{"encoder_arch": "conformer", "model": "encoder-decoder audio transcriber", "dataset": "short read English sentences (LibriTTS-R)", "train_examples": 26041, "n_mels": 80, "hop_length": 160, "input": "log_mel", "spec_augment": false, "win_length": 400, "tokenizer": "char", "vocab_size": 32, "encoder_norm": "rmsnorm", "encoder_activation": "star_relu", "encoder_mlp_ratio": 4, "encoder_head_dim": 64, "encoder_fused_qkv": false, "encoder_qk_norm": true, "encoder_layer_scale_init": 0.1, "encoder_inner_norm": false, "encoder_subsampling": 4, "encoder_layers": 16, "encoder_width": 256, "encoder_positions": "learned", "encoder_kernel_size": 15, "fusion": "cross_attention", "label_smoothing": 0.1, "decoder_width": 192, "decoder_layers": 6, "decoder_norm": "layernorm", "decoder_norm_position": "sandwich", "decoder_activation": "quick_gelu", "decoder_mlp_ratio": 4, "decoder_head_dim": 64, "decoder_fused_qkv": false, "decoder_bias": "none", "decoder_qk_norm": true, "decoder_layer_scale_init": 0.1, "decoder_parallel_block": false, "decoder_inner_norm": false, "decoder_drop_path": 0.05, "decoder_positions": "learned", "decoder_cross_attention_every": 2, "decoder_tie_embeddings": true, "init": "small_normal", "residual_init": "zero_last", "optimizer": "normuon", "muon_scale": "spectral", "lr": 0.03, "momentum": 0.95, "nesterov": true, "orthogonalizer": "newton_schulz_5", "adamw_lr_other_params": 0.0015, "ema_decay": 0.99, "steps": 1400, "batch_size": 64, "epochs": 3.4, "lr_schedule": "cosine", "final_lr_fraction": 0.01, "warmup_steps": 20, "weight_decay": 0.1, "adamw_weight_decay_other_params": 0.05}
Rows from block 10 of the audio encoder, named by matrix and row number. Rows with one number belong to one attention dimension. Each number is 128 + 24 x the weight over its row's rms, rounded and kept within 0 to 255. All counts start at 0. After the name is the row's rms in percent of the matrix's.
# q: attention query (encoder.blocks.10.attn.q.weight, 256x256), inputs 86-171
# k: attention key (encoder.blocks.10.attn.k.weight, 256x256), inputs 86-171
q.52 105 [127 135 130 122 113 125 135  84 167 119 139 171 148 146 133 134 120 128 170 184 102 162 100 119  92 128  87 140 109 133  88 128 143 128 144  97 114 140 106  87 130 141  95 135 143 143 144 139 101  89 141 109 136  98 161 104 165  97 103  99 157 129  91 133 135 144 164 100 155 145 109 113 138 138 121 161 128 128 149 157 109 132 120 142 131 147]
k.52 099 [146 138 148 137 153 135 117 110  98 122 100 127 134 136  56 115 146 152 145 128 106 119 186 114 136 139 156 122  59 130 133 120 143  94 110 123  88 116 111 151 134 153 160 123 102 102 130 169  93 133 154 125 121 143 100 116 122 107  87  78  85 111 177 102 158 148  91 133 164 144 132 129 154 118 172 132 146 135 117 142 141 158  84 146 115 101]
q.53 106 [122 181 127 121 152 120 126 150 127 124 117 169  90 109 107  64 104 103 132 144 122 157 122 135 140 136 138 138 133 141 141 105 181 134 131 123 123 171  94 121 138 144 105 129 117 105 169 116  96 129 149 152 154  86 136 130 166 151 132 167 103 158 110 167 139 154 122 111 139 106 104 165  90 131 148 136 108 155 138 118 166 116 147 132 108 123]
k.53 102 [139 143 125 163 117 157 106 117 129 111 157 128 127 136 121 115 116 117 105 149 111 136 130 107 131  81 125 191 160 109 123  83 130 104 122 108 141 133 129 130 145 128 150 134 116 197 171 114 160 133  97 123 114 122 106 109 138 122 120 132 111 130 125 114 121 157 131 167 124  90 102 117 142 150 101  87 147 139 118 130 141 181  68 146 167 118]
q.54 101 [155 135  68 142 127 145 133 133 144 143 136 120 100 162 111  84 123 119  78 149 115  58 122 157 127 140  85 106  86 141 145 110 107 114 117 168 158 138 152 121  78 122 144 149 109 127 139 140 138 131 161 166 131 118 124  89 139 111 112 149 137 121 133 107 132 160 164 132 145 126  92 123 140 129 149 145 128 125 137 116 140  79 131 136 128  92]
k.54 100 [127 142 116 141 125  98 103 142 115  94 127 181 100 101 150 138 162 126 165 121 119 121 119  98 125 131 128 146 149  98 165 114 134  95 145 133 121 157 158 151 164 115 141 150 135 133 119 126 105 118 104 143 120 129  94 135 101 130  92 120 146 103  91 116 139 142  98 150 141 123 134 126  85 138  94 108 132  89 153 141 131 121 169 121 145 156]
q.55 100 [118 148 107 163 141 151 137 142 118 139 109 130 140 130 130 173  88 140  80 129 138 109 182 106 136 133 127 154 186 144 116 118 165  79 153 116 145 115 125 148 127  68 103 108 168 128  83 156 130 146 108 127 181 171 131 150 103  80  95 120 130 143 111  95 120 119 125 134 107 123 124 133 142 148 111 175 151 164 123 128 145 152 143 107 150 134]
k.55 096 [162  95 171 138 136 142 116 131 113  96 118 127 114 142 101 108 136 100 158  78 156  72 142 129 140 142 185 140 105 145 101 196 100 138 122  84  85 150 134 112 171 150 128 155  94  90 152 109 109 101 125 135 155 124 152 153 135 141 133 149 165 133 151  99 111 149 124 104 116  79 129 124 130 114 111 131 143  92 120 119  96  90 131 152 143 131]
q.56 100 [129 129 102 121 103 122 134 138 136 146 169 139 175 127 129 113 127 150 114 133 141 141 165 118 129  82  95 104  98  89 112 129 166  92 100 153 133 107 136 112 108 115 183 130 132 112 111 115  90 150  97 128 137 176 131 140 169 135 150 172 184  70 126 109  99 128 139  92 127 133 127 129 135 153 124 145 115  92 141 151 132 134 148 156 123 108]
k.56 100 [103 131 138 120 135 108 105 138 125 143 134  80 120 130 109 186 133  96 139 106 140 130 152 107  74 134 122 150 119  96 106 157 136 115 116 152  93 157 114 106 120 145 135 119 149  99  70 130 145 102  93 151 102 126 119 145 114 111 119 105  94 149 106  96 139 182 117 144 112 152  93  62 108  91 108 189 133 136  85 118 146 143 148 154 119 101]
q.57 104 [138 159 149  98 102  77 113 140 146 105 118 121  73 125 115 126 109 149 117 137  65 111 135 143 136 137 108 134 121 134 152 100 129 109 131 110 116 145  83 122 152 115 153 111 120 106 149 105  91 126  92  89 135 118  89 108 124 108 105 173 142 111 112 118 120 121  97 130 107 120 112 127 154  65 145 133 125 115 112 144  95 136 142 113 100 135]
k.57 105 [133 120 155 169  97 132 137 136  96 146 135 110 136 123 113 128  97 140  97 111 167 117 123 120 144 137 137 135 125 135 158 122 156 110 103 166 101 152 157  91 112 155 112 116 117 131 149 122  77 116 116 141 137  98 115 114 154 141 121  75 102  94 117 115 123 128 132 156  48  96 115 118  66 156  71 185 129  80 131 134 150 161 107 105 117 109]
q.58 112 [110 133 128 157 122 117 140 121 162 149 100 116 115 155 178 151 113 104 164 140 152  86  96 147  98 151 150 119 151 131  82 135 131 141 126 143 114  81 139 145 129 148 143 113 116 136 131 159  93 144 104 123 121 151 138 172 100 148 122 129 145 155 103 130  71 126 151  92 132 138 134 143  97 145 118  87 139 152 120 126 113 155 138 127 153 141]
k.58 104 [ 91 117 115 119 148  72 111 148 166 141 129 134 120 129 100 169 101 132 120  99 117 181 138 153 114 160  97 111 109 139 100  87 131 131 121 114  86 114 131 146 111 132 150 122 124 142 117 141 147 116 120 132 169 116 153  97 166 128 110 152 141 112 117 131  97 130 113  99 107 159 166  99 107 163 127 121  94 106 101 126 133 139  94 149 145 135]
q.59 102 [106 142 159 120 139  95 134 102 110  96  87 122 122 175 108 133 118 100 136 130 153 150 153 139 121  92 136 148 145  94 132 105 137 125 196  83 142  96 114 148 165 119 106 125  58 107 110 126  76 153 116 134 107  95 140 115 121 110 101 103 115 113 121 157 111  87 129 122 121 131 107 151 147 116 115 127 120 129 121 136 172  86  91 124  96 136]
k.59 103 [118 154 119 159 134 141 110 157 119 130 130 124 115 122 105 144 146 134 114 107 146 137 107 136 115 149 120  97 126 142 106 177  82 123 100 111 156 153  88 133 129  43 125 146 132  94 129 123 126 117 120 149 103  99 150 114  89 113 161 117 108 109 133 154 118  97 156 110 129 109 143 111 122  83 117 138 136 158 104 121  94 124 104 142 147 128]
q.60 094 [107  87 146 172 147 139 126 129 144  95 116 124 122 171 172 107 132 126 147 127 137 132 146 115  99 117  99 126 152 145 123 145 164 130 133  91 115 104 172 111 134 118 169 118 162 142  98 123 105 136 136 111 146 126 150 148  89  96 118 139 174 133  90 144 105 119 140 159 147 171 113 135 122 132 141 102 158  95 145 160 111 165  82 175 153 149]
k.60 097 [124  95 108 126 157  79 159 127  87 116 142 140 102  96 117 135 113 137 136 150 156 100 144 107  88 175 174 123 145 149 112 115 135 129 159 120 107 137 127 108 112 150 117 114 144  98 135 139 127 137  53 144 126 159  98 148 160 132 117 143 120 155 103 139 133 135 128 119 149 127  97 141  95 164 145 114 158 111 103 144 158  95 144 154 126 102]
q.61 099 [145  94 128 123 133 115 129 173 107 104 138  82  79 103 142  85 129 109 143 113 107 113 129 162 158 155 108 126 139 150 154 133 132 122 115 117 109 113  92 146  94 105 133 138 138 134 101 113 157 128 169 107 151 100 113 120  93 140  89  77  99 100 123 134 137 111 152 157 120 137 115 149 110 152 138 107 137 115 103 154 117 110 140  89 144 115]
k.61 099 [104  86 119 126 139 165 113 108 133 118  98 116 145 113 152 151  96 147 118 122 153 150 166 116 124 204 133 105 116 122  97 131 128 120 111 120 135 152 202 141 139  74 122 139  91 114 137 115  86 113 147 126 123 111 111 134 163  90 110 133 143 125 101 148 154 134 150 112 132  56 139 156 103 121 123 145  80 118 111 130 146  92 127 113 134 122]
q.62 109 [160 125 122 170 164 142 116 109 120 141 115 127  83 120 107 120 116 146 102 140  68 157 117 138 170  59 144 106 157 141 121 153 162 100 150 138 146 135 134 128 149 123  97 138  82 135 121  72 118 151 135 136 118 120 141 175 141 142 154 129  83 174 148 156 111  84 116 172  82 103 149 120 109 121 149 119 101  88 144 138 166 184 138 128 113 129]
k.62 106 [105 152 116 112 103 131 111 121 101 112  95  80 172 106 111 141 172 142  90  85 162 106  94 138 115 126 105 161 135 150 155 135 125 134  73 113 135 145 125  67 153 139 162 156 135  79  93 146 133 127  97 126 132 128 121 124 144  95 136 152 134  94 114 113 117 118 135  86 145 126 110 123 126 141  99 145 151 120 129 122 119 116 103 154 115 160]
q.63 106 [121 118 141 124 143 102 111 135 131 145 114  93 123 134 123 103 158 106 148 157 124 108  74 135 100 115 144 162 134  91 127 211 116 113 170 102 151 140 117 142 111 129 129 140 152 142 112 127 142 161 118 138 153 114  79 117 108  87 153  99 109 105 114 127 141 164 135  86  84 127 103 106 151 112 142  83 157  95 108 105 122 145 159 121 137 111]
k.63 101 [116 129 108 115 109 114 154  98 110 133 159 152 149 154 165 123 150 133 120 105 109 116 132 141 129 109 137 116 129 150 120  92 152 122 145 110 124 100 136  92 137 134 105 134 111 116 103 144 156 171 160 135 164 137 106  90 127  73 126 116 114  95 166 145 119 165  82 113 161 111 122  83 101 158 126 104 131 171 112 158  84 120 141 126 156 156]
q.64 108 [ 97 111  95  91  51 158 106 115 148 118  72 118  87 105  98 101  87 106 135 119 149 134 124 161  96 166 120 152 153  96 132 144 134 182 149 115 120 101 129 164 121 147 127 124 102 145 137 138 142 146 141 134 149 153 129 166 118 116 121 120 128 127 147 126 100 107 114 134  85  97 176  95  64 113 170 137 122  86 137 108 137 164 133 142 131 112]
k.64 101 [121 112 109 130 125 156 129 120 138  95 155 130 163 155 135 133  95  95 121 134 109 105 156 158 161 157 165 141 130 108 169 117 126 100 122  91 166 152 116 134 130 162  81 105 140 124 106 103  90  98 123 116 120 148  79  87  69 158 103 142 115 141 181 137 118 135 130 125  99 137 124 115 101 115 122 140 163 124 147 111 126  90 104 108 115 150]
q.65 097 [104  92 167  92 112 117 125  62 119  96 145 115 128 150 114  95 154 151 133 108 120 150 122 139 105 121 128 161 100 109 155 141 102  88 180 131 106 138 136 152  99 151 112  92 128 135 131 129 122 123 147 104 129 115 130 151 154  91 117 114  69 132 152  72 100 130 169 128 125 114  95 112  97 195 178 151 161  97 151  89 145 110 126 112 112 140]
k.65 098 [141 137 130 119 136 101 129 132 136 103 151 150 126 115 119 126 173 126 106 139 106 121 138 137 109 142 142 161 153 140 158 146  73 157 119 107 108 166 110 130 141 138 142 112 106 130 153 102  79 127 106 113  96 114 117 153  86 129 136  99 150 147 114 100 148 166 110  91 118 154 148  96 146 139 155 168 151  77 114 111 103 156 117 134 107 130]
q.66 094 [124 150 120 113 164 143 119 130 154  91 117 108 110 139 124 147 164 113 125 141 107 138 142 149 155 132 141 142 114 141 136 136 113 121 180 136  97 125 132 134  77 106 162 134 133 118 151 167 101 111 136 169 150 156 162 112 155 145 140 142 131 128  93 131 164 114 138 151 113 144 105 125 145 154 115 125 157 143 129  57 129 192 146 177 126 132]
k.66 096 [143 109 160 178 116 117 103 163 113 170 125 139 120 120 156 161 111  99 112  40 134 136  74 144 107 120 114  97 146 147 123 143 169 125 126 127 146 141 144  86 128 133 143 141 168  83 161 130 146 126 119  99 141 126 116 108 101 136 112 148 117 138 139 138 149 127 112  96 116 114 157 128 126 157 115 134 117 159 147 153 125 130 127 122 105 162]
q.67 100 [137 146 139  99 133 127 169 126 106  86 109 138 128 165 108  91 117 147 178 106 134 117 148 150 131 105 132 137  91 148 119 156 131  89 159 129 128 150  99 113 133 111  93  88 146 136 143 109 111 120 136 127 105 141  80 132 175 136  79 132  91 144 124 136  97 166 132 103  96 103 143 132 146 124 149 130 132 162  86  96 153 118  99 146  87 122]
k.67 097 [119 166 138 117 120 136 143  99 136 145  97 145 117 138 161 125 131 119 100 176 119 104 117  97 114 159  67 152 154 158 166  87 132 156  87 142 159 125 146 121 145 111 123 103 124 172 115 159 134 130  96  81 101  83 162 164  98  98 171 154 143 119  71 184  92 113 130 137 157 131 155 124 123 154 121 144 126 133 110 133 120 140 149 116 135 123]
q.68 092 [115 133 158 151  82 142 130 114 134 126 122 140 120 102 118  90 151 149  91 157 156 130 142 115 125  59 143 106 150 144  88  81 127  83 141  69 123 118 164 126  97 123 100 102 147 137 160 147 128 158 132 114 103 148 125 110 116 110 128  98  84 113 161 151 113 126 120 135 146 111 118 125  64 144 162 105 131  76 146 141  99 127 121 124 151 115]
k.68 099 [109 134 164 100 113  94 149 126 134 124 159 128 130 124 123 101 161 153 112 163 115 149 144 129 109 137 109 119 142 119  85 119  96 118 168 158 140 123  83 105 118 121 151 117 145 124 130 124 137 124 133  79 141 133 144 162 133 128 148 133 141 105 117  95 146 161  98 102 128 120 149 147 152 144 104 109 106 126 149 170 127 139 129  93 132 136]
q.69 092 [169 136 103 142 135  82 165 121 115 151 148 146 141 123 156 142 130 124 149 144 133 100  73 113 137 157 111 150 122 134 160 113 143 112 119 176 115 141 110 151 117  97 154 154 162 147 133 131 134  76 138 132 131 108  68 106 107 148  94  85 123  85 128 128 130  98 150 155 128 125 170 143 140 112 138  80 137 107 126 119 142 103 134 147  62 125]
k.69 089 [117 136 123 161 133 151 107 137 151 106 109 132 130 140 126 137 154  88  99 190 161 131 119 138 122 166 124 133 110 132 132 130 125 110 121  70 134 148 128 103 143 175 193  58 148 122 117 141 136 132  94 145  83 129 166 137 109 171 117 153 159 157 181 122 157 125 124 165 151 137 165 115  78 105 159 129 147 137 109 119 114 162 116 132 130 120]
q.70 092 [ 60 117  98 110  95 140 112  89 192 122 113 165 110 116 106 137 133 152 123  95 140 153  99 144  60 119 110 156 121 130 116 154 112 156 143 142 169 109 122 151 124 141 142 130 154 101 125 155 153 138 154 111 124 127 120 140 129 147 134 108 120 145 123 126 109 110 146 169 111 143 125 158 152 144 152 145 133 120 113  98 142 127 135 117 151 121]
k.70 090 [160 119  83 130 123 126 140 119  87  88 170 143 157 104 136 148 141 154 113 112 128 133 117 122 108 101 136 177 164 115 150 116  99 148 129 136 126 141 138 175 145 127 110 121 102 128 130  98 101 105 130 130 134 116 123 147 138 140 109 130 124 153 158  68 149 138 161 166 153 125 102 142 148 112 103 127 120  84 130 128 121 142 104 115 135 144]
q.71 102 [147 130 108 137 151 157 118 144 121 126  81  86 121 180  88 155  88 124 104 116 134 103  96 153 127 147 155 148 129 136 129 149 136 160 132 132 116 145  96 121 130 124 124 156 166 130 103 131 138 143 157 121  99 112  91 128 104  92 119 121 132 109 104 163  93 116 159 152 126 169 135 124 119 139 106 133 124 141 115 100 141 135 122 106 152 143]
k.71 110 [155 111  90 135 163  95 120 109 140 110 126  98  89 103 129 110 139 149 118  84 173 118 102 135 136 149 164 109 129 182 168 105 166 126 127 100 118 137 133 112 129 116 128 138 113 115 119 141 139 105 162 158 148 151 133 155 158 159 117 133 155 171 139 123 150 121 134 106 123 130 111 132  97 160 148 109 125  93 104 148 161 134 152  93 121 130]
q.72 106 [121 147 133 111 123 108 151 163  98 123 156 108 139 122 133 137 134 119 137 136 120 131  71 160 138 122 168 141 139 166 113 132 133 136 151  94 135 144 146  95  67 101 152  94 135 102 107 158 120 133 179 158  99 120 138 123 132 125 123 125 140 112 133 126 169 146 141 148 121 124 111 147 100  86 171 140 153 153 143 159 101 155 145 146 187 130]
k.72 100 [ 99 157 137 154 143 138 103 116 132 126 186 104 101 107 103 148 125 111 134 107 140 111 164 118 108 132 102 137 134 100  93 116 151  98 165 140 122 124 102 115 125 144 108 147 122  60 137 161 124 117 149 160 134 142 120 128 120 192 103 124 131 152 110 136 109 121 103 157 150 144 138 120 166 116 140 144 112 114 114 141 160  88 115  97 130 145]
q.73 095 [157 145 100 141  98 117 105 114  98 134 130 171 140  87 148 130 137 161 131 105 127 101 174 132 137 113 161 141  93 135 141 154 118  71  94 116 131 108 126 158  99 169 154  93 148 119 102  90 123 157 132 102 163 133 164 139 150 136 128 139 115  99 142 114 104 156  94  98 139 117  95 143 110 142 137 127 143 109 160 114 129  98 124 101  91 169]
k.73 097 [136 114 175 119  97 115 166 113 160 223 116 120 144  90 124  93 128 130  86 157 108 140 127 102  63 143 130 134 131 146 111 138 112 147 182 193 112 148 132 133 118 145 159 120 147 108 144 157 120 136 125 111 127 152  98 147 166 132  94 144 126 118 118 126 149 110 144 126 131 150 101 157 130 138 161 131 120 182 137 104 103 116 169  86 106 163]
q.74 096 [124 128 106 123  95 150 139 138 139 179 129 162 140 172  84 117 101 104 107 118 171 133 114 151 116 100 120 139 122 106 157 144 158 103 127 170 130 114 122 157 137 134 140 106 108 148 132  84 102 142 139 158 163 152 139 141  99 135 141 100 101  97 140 109 116  71 119 119 142 124 109 145 151 105 143 119 141 136 123  75  85  85 141 114 143  84]
k.74 098 [177 160 111  89 114 111 145 111 171 121  91 117 170 125 101 108 138 111 110 151 136  89 123 113 117 148 106 149 154 127 154 146  96 126 133 131 111  98 114  97 120 133 103  83 119 139 151 135 107 153  93 133 138 101 125 164 106 113 109 143 163 146  80 177 156 170 120 115 130 140  74 161 116 110 130 155  99 111 158 101 146 124 122 128 129 135]
q.75 100 [116 127 127 114 132 106  95 143 102 146 157 130 109 129 151 117 167 104 124 146  94 160  90 108 147 145 137 115 132 136 112 156  80 107 120 126 112 119 123 143 171 159 126  89  91 134 119  89 156 121 109 138 140 145 136 159 172 140 169 110  98 150  73 148 117 130 113 133 113 142 162 132 142  98 134 143 140 136 142 133 143 151 128 131 110 155]
k.75 100 [125 126 113 105 126 154 135 152 174 143 126 130  64 143  94 148 123 126 159  87 102 143 152 163 163 131  99 151  84 102 172 132 156 136  78  93 121 146 154 168 147 127  95 149 131 119 131 102 116 130 129 112 147 127 128 146 127 125 128 141 135 121 161 131 103 144 173 140 104 114 127 161 142 170 129 150 135  97 148 147  87 128 139 155 104 109]
q.76 103 [133 139 106  99 189 147  96 170 131 148 177 128 133 145 163 151 109 119 164 119  96 142 134 109 114 120 135 128 155 164 131 111 182 106 105 142 103 149 131 167 146  91 113 112  84 122 108 108 133  98 138 133 131 121 137 104 179 143 151 112 138 106 136 118 158 146 147 127 130 113 155  71 127 175  93 128 152 102 110 172 164 124 144 119 136  93]
k.76 102 [ 91 148 157 133 140 154 125 124 123  74 116 120 124  90 110 158  99 142 112 142 132 130 135 145 172  89 119 125 105 140 130 167 135 159 145 157 159 114 144 122 120  82 158 102 113 103 107 112 123 181 129  99 115  90 129  72 178 122 153 119 119 134  95 145 131  88 133 114 128 138 154 156 173 125 130 130 108 101 124  87  85 133 109 104 133 141]
q.77 100 [144 181 131 138 149 120 138 141 110 129 157 152 119 106 117 134 112 134 100 126 122  82 140 161 132 161 106 152 133 156 164 148 104 155 130 158 116 170 111 107 132 164 120 134 159 143 157 150 115 146 153 140 170 124 149 136 128 113  99 109 139 123 122  73 138 134 156 147 134 121 119 131 123 159 176 135 115 133 130 177 119 122 131 111 162 136]
k.77 101 [126 120 104 160 101 109 114 121 152  96 138 117 102 118 136 131 101 131 153 136 152 118 147 171  83 108 190  70 113 161 136 121 110 148 106 144 127 121 133 116 115 167 143 143 108  81 111 127  83 138 174 150 127  97  87 136 150 136 134  66 126 103 156 142 199 148 158 129 170 113 145 134 167 138 142 162 148  97 138 167 123 112 144 109 125 131]
q.78 094 [115 133 121 133 135  75 131 140  98 110 122  87 107  86 178 134 121 126 118 168  93 125 156 105 140 152 122 165  73  96 123 116 124  98  97 158 111 130 118 117 115 108 117 125 115 123 153 101 124 131 113 161 125 129 127 139 101 148 103 148  86 121  98 184 123 127 102  94 112 112 139 161 111 108 121 137 166 120 126 127 130 135 118 136  83 147]
k.78 099 [105 134 130 150 154 120 118 110 114 173 151 112  81 140 115 111 135 134 130 117 110 127 172 137 131 108 100 102  88 135 148 181 147 123  96 110 130 123 124 136 130 126 129 116 129  84 108 144 152 158 110  95 115 109 126 199 105 115 118 164 122 161 118 125 138 103 151 124 113 132 115  73 163 109 108  97 113 170 159 131 109 139 109 112 142 110]
q.79 104 [154 104 113  93 127  79 127  93 164 174 149 118 129 153  71 144 135 184  88 146 103 134 151 126 119 143  73 126 178  96 130  75 133 110 105 162 108 162 102 101  72 123 131 113 145 141 131 128 130 173 105 131 136 165 180  93 110  99 136 115 105 112 137 152 175  95 128  97  81 161 175 119 146 119 124 142 130 136 135 155 158 109 105 114 145 119]
k.79 110 [138 142 123 142  97 115 112 142 100 109 126 129  93 135 114 113 117 117 123 128 123 121 151 129 106 136 154 108 116 142 111 147 110 130 174 155  82  86 115  77 148 190 124 146 159  79 156 142 143 146 153 109  91 122 136 171  98 118 147 109 116 125 130 120 151 115 120 110 143 122  91 161 112 155 145 128 159 147 115  82 129 131 136 159 122 135]
q.80 093 [145 125  95 155 139 150 126 105 102 173 117  98 110 150 137 160  78 104 108 130 135  97 118 135 129  77 136 116  79 119 137 112 100 163 122 123 138 120 168 146 134 132 116 143 121 116 105 103 143 124 127 108 148 135 129 176 159 142 160 130  75 168 115 141 128 121 116 157 104 133 130 124 165 130 155 113 140 119 168 163 118 112 163 143 169 128]
k.80 090 [121 148 116 162 112 130 114 138 130 145 130 142 133  85 171 153  87 126 114 110 145 136 117 124 133 160  81 160 123  61 117 124  86 119 109 137 139 107 133 154 127 154  92 140 117 122 163 131 149 152  66 126 145 146  89 165 110 102 121 168 110  92 146 152 114 160 136 175 116 150  78 156 131 124 121 121 103 136 138 113 155 122 103 119 128 119]
q.81 093 [124 150 123  96 137 129 117 107  97 115 120 151 108 103 130 149 107 140 177 107 126 142 132 125 131 116 146 147 138 171 136 139  64  93  88  89 125 142 150  73 115 162  84 134 134 138  72 117 151  93  96 146 134 103  61 165 133  81 111 123 105 142 155 155 100 106 105 131 128 122 137 123 142 139 123 110 118 145 113 117 106 136 125 140 116 126]
k.81 101 [120 104 128 102 131 124 186 136 130 126 172 129  93 103 163 106 156 145 101 131 125 158 117 109 135  97 133  88 119 127  92 126 126 124 114  95 115 152 163 146 131 121 143 138 129 132 128 126 134 111 130 162 151 185 108 157 123 156  98 137 102 128 142  82 148 108 104 143  93 122 130  88 141 136 123 136  51 111 119  89 121 130 151 104 129 149]
q.82 098 [104 139 134 133 129 157 148 114 152 155 128 105 120  80 107 144 119 122 134 115 113 154 100  99  86 133 129 165 115 138 130 167 136 115 132 151 146  83 144 126 176 123 123 129  88 111 128 142 141 145 114 150 106 129 132 112 109 141 149 160 102 139 148 152 118 139 110 113 145  96 123 147  89 108 188  72 116 146 125 116 142 125 156 169  93 144]
k.82 096 [125 104 150 116 119 129 167 139 135 142 119 159 133 120 167 112 106 159 129 151 151  71 123 150 128 119 103 112 173 160 115 128 126  79 112 112 124 148 134 121 147 132  78 108 121 111  78 128 147 157  48 162  71 108 105 121 163 113 112 116 145 126 109 107 123 104 104 128 138 124 111  95 148 142 110 113 153 138 112 166 163 143 123 141 136 156]
q.83 106 [119 135 107 130 127 164 140 149 206 126  82  75 149 110 130  99 118 116 140 109 147 143  91 150 133 180 161 179 177 100 106 182 117  88 130 127 144 120 149 121 135 112 147 154 119 155 117  71 144 108 131 147 101 169 126 118 141 124 122 120  99  98 166 147  80 138 107 140 114 122 126 119 100 165 172 131 135 150 182 139 101 144 130 143 137 147]
k.83 104 [ 98 110 119 122 133 112 115  98 136 107 121 115  96 122  88 161 104 161 120 161 115 109 137 159 134 132 145 119 148 121 144 124 132 105 132 103 128 149 124 109  81 140 124 133 106 120  91 142 127 135 156 159 156  95 101 145 101 118  95 166 124  99 162 131 155  87 101 103 141 107 126 120 117 118  91 127 143 120 130 152 134 137  97 125  74 163]
q.84 106 [146 156 143 105  88 184 147 110 141 117 139 164 125 189 147 139 141 169 149  96  77 108 101 112 108 120  92 133 128 144 126 124 147  92 139 155 144 113 130  86 130 116 117 100 164 134 112 115 140 115 145  92 123 122 102 125 130 108 151 151 131 165 136 159 161 135 153 139 162  94 117 134 141  65 150 120 125 152 112 102 141 120 131 127 134 114]
k.84 105 [147 168 129 114 116 150 139 112 143 112 143 122 135  91 181 121 164 112 104 159  94 174 134 110 115 121 126 108 128 154  96  92 134 172 118 126 160 177 108 126 115 138 103  86 130 134 144 139 140  89 122 105  77 123 163 142 140 171 105 166 107 148 122 138 117 133 109 128  90 153 171  99 155 138  70 123  84 111 147 147 119 120 164 155 111 116]
q.85 098 [146 133 136 159 131 143 146 102  97 128 118 147 176 143 105  92 120 176 122 141 131 141  89 147 107 138  90 129 128  92 182 102 143 133 163 149 143 101 111 120  72 154 113 106 132 156 142 139 110 144  75 120 135 124 118 140 153 119 107 124 152  97 161 131 145  80 136 134 159 100 124 129 104 131  99 137 135 127 175 102 157  69 139 112  97 125]
k.85 099 [172 146  99 140 113 105 103 124 151 136 156 109 150 129 117 105 153 129  79 113 150 129 126 100 122 156 126 166 166 155 151 122 145 119 189 121  90 154 163 134  97 142 150 122 134 150 131 186  77 112 151  63 149 142 133 130 115 131 107 124  94 133  78 165 120 132 129 114 109 155 184 126  90 158 125 102 152 112 126 166 110 142 119 112 150 132]
q.86 095 [108 100 130 146 117 128 170  76 113 130 144 169 109 188  83 136 122 109 117 146 135 138  98 124 153 121  52  97 110 176 155 139 147 140 118 137 144 100 138 132 117  84 108 135 127 133 102 164 133 100 109 115 133  81  85 130  75 133 130 127 155 130 159 160 116 159 142 151 147 146 104 131 170 130 117 153 105 146  99 129 106 156 131 108 108 168]
k.86 093 [ 83 112 107 170 146 110 138 125 124 167 114 154 118 161 171 126 123 135 144 135 119 147 154  86  82 121 113 100 152 153 153 133 128 115 126 170 107 132 161 105 157 152 135  93 108 123 123 128 166 100 157 124 116 110 215 112 105 124 118 149 133 136 125 110 132 164 160 188 111 104  98 182  81 140 149 126 126  94 113 159 117 107 106 135 138 104]
q.87 101 [ 90 144 152 120 159 108  68 137 119 112 154 182 114 131 152 148 129  96 134 132 147 142 121 133 138 126 145  90 126 123 143 118 127 134 112 124  91 125 135  97  96 124 114 150 127 129 143 110 119 115 176 133 139  82 104 124 181 139 169  80 155 182 103 136 180 146 191 148  99 161 118 167 110 114 154 157 132 154 141 159 122 128 129 157 156 144]
k.87 104 [148 112  75 109 130  99 115 151 153 108 113  89 120 131 136 112 115 114 134 126 140 161 139 108 111 151 122 128 114 117 149 155 124 123 116 149 129 126 138 113 166 126 114 138 144 138 131 139  61 112 111 146 169 138 137 122 132 109 164 102 140 122 152 116 113 193 157 161 171 136 115 194 138 153 142 103 150 152 109 127 131  95 114 130 123 157]
q.88 092 [140 127 115 106 105  95 132 130 113  92 111 145 106 148 139 106  88 131 137 127 126 121 139 131 169 149  94  94 129 132 129  94 108 132 117 120 106 172 120 107 127  82 143 133  77 155 114 162 149 150  95 108 122 151 112  90 129 137 100 183 118 148 156 133  79 124 134  50 153  69 150  99 124 133 112 169 132 148 144 152  97 117  61 148 161 105]
k.88 096 [125 158 145 113 115 171 128 139 122  85  85 142  92 144 161 102 116 114 145  96 168 136 180 131 134 137 128 126 134 123 179 130 108 115 141  98 135  98 143 163  99 131 148  99 145  92 126 136 183 137 119 101 121 150 140 102 124 144 140 141 103  87 102 103 116  88 162 133  85 169 135 125 137 162  72  69 141 152  91 144  94 146 137 117  98  69]
q.89 091 [163 139 114 125 141 183 111 135 120 121 137 118 128  72 154 135  83 150 126 126 101 127 162 123 123 108 107 118 163 165 148 116 127 112 144 132 145 122 154 159 113 120 134 157 135 131 156  91 123 131 131 170 146 173 165 115 122 130 116 151  60 112 185 120 144 148  90 184 147 108 172 116 120 126 145  99 114 115 128 133 112  69  99 151 138 116]
k.89 095 [113 106  94 119 105 127 117 114 126 126 110 122 128 147  76 106 137 134 104 151 133  68 105 173 126 117 155 135  99 125 117 144 150  88 116 159 116 179 122 189 117 127 135 159 111  65 120 124 153 173 117 129 103 133  89 128 136 146 131 107 134 151 155 107 110 117 117 142 169 124 139  79 161 109 161 130 184 109 124  87 142 169 158 151 151 129]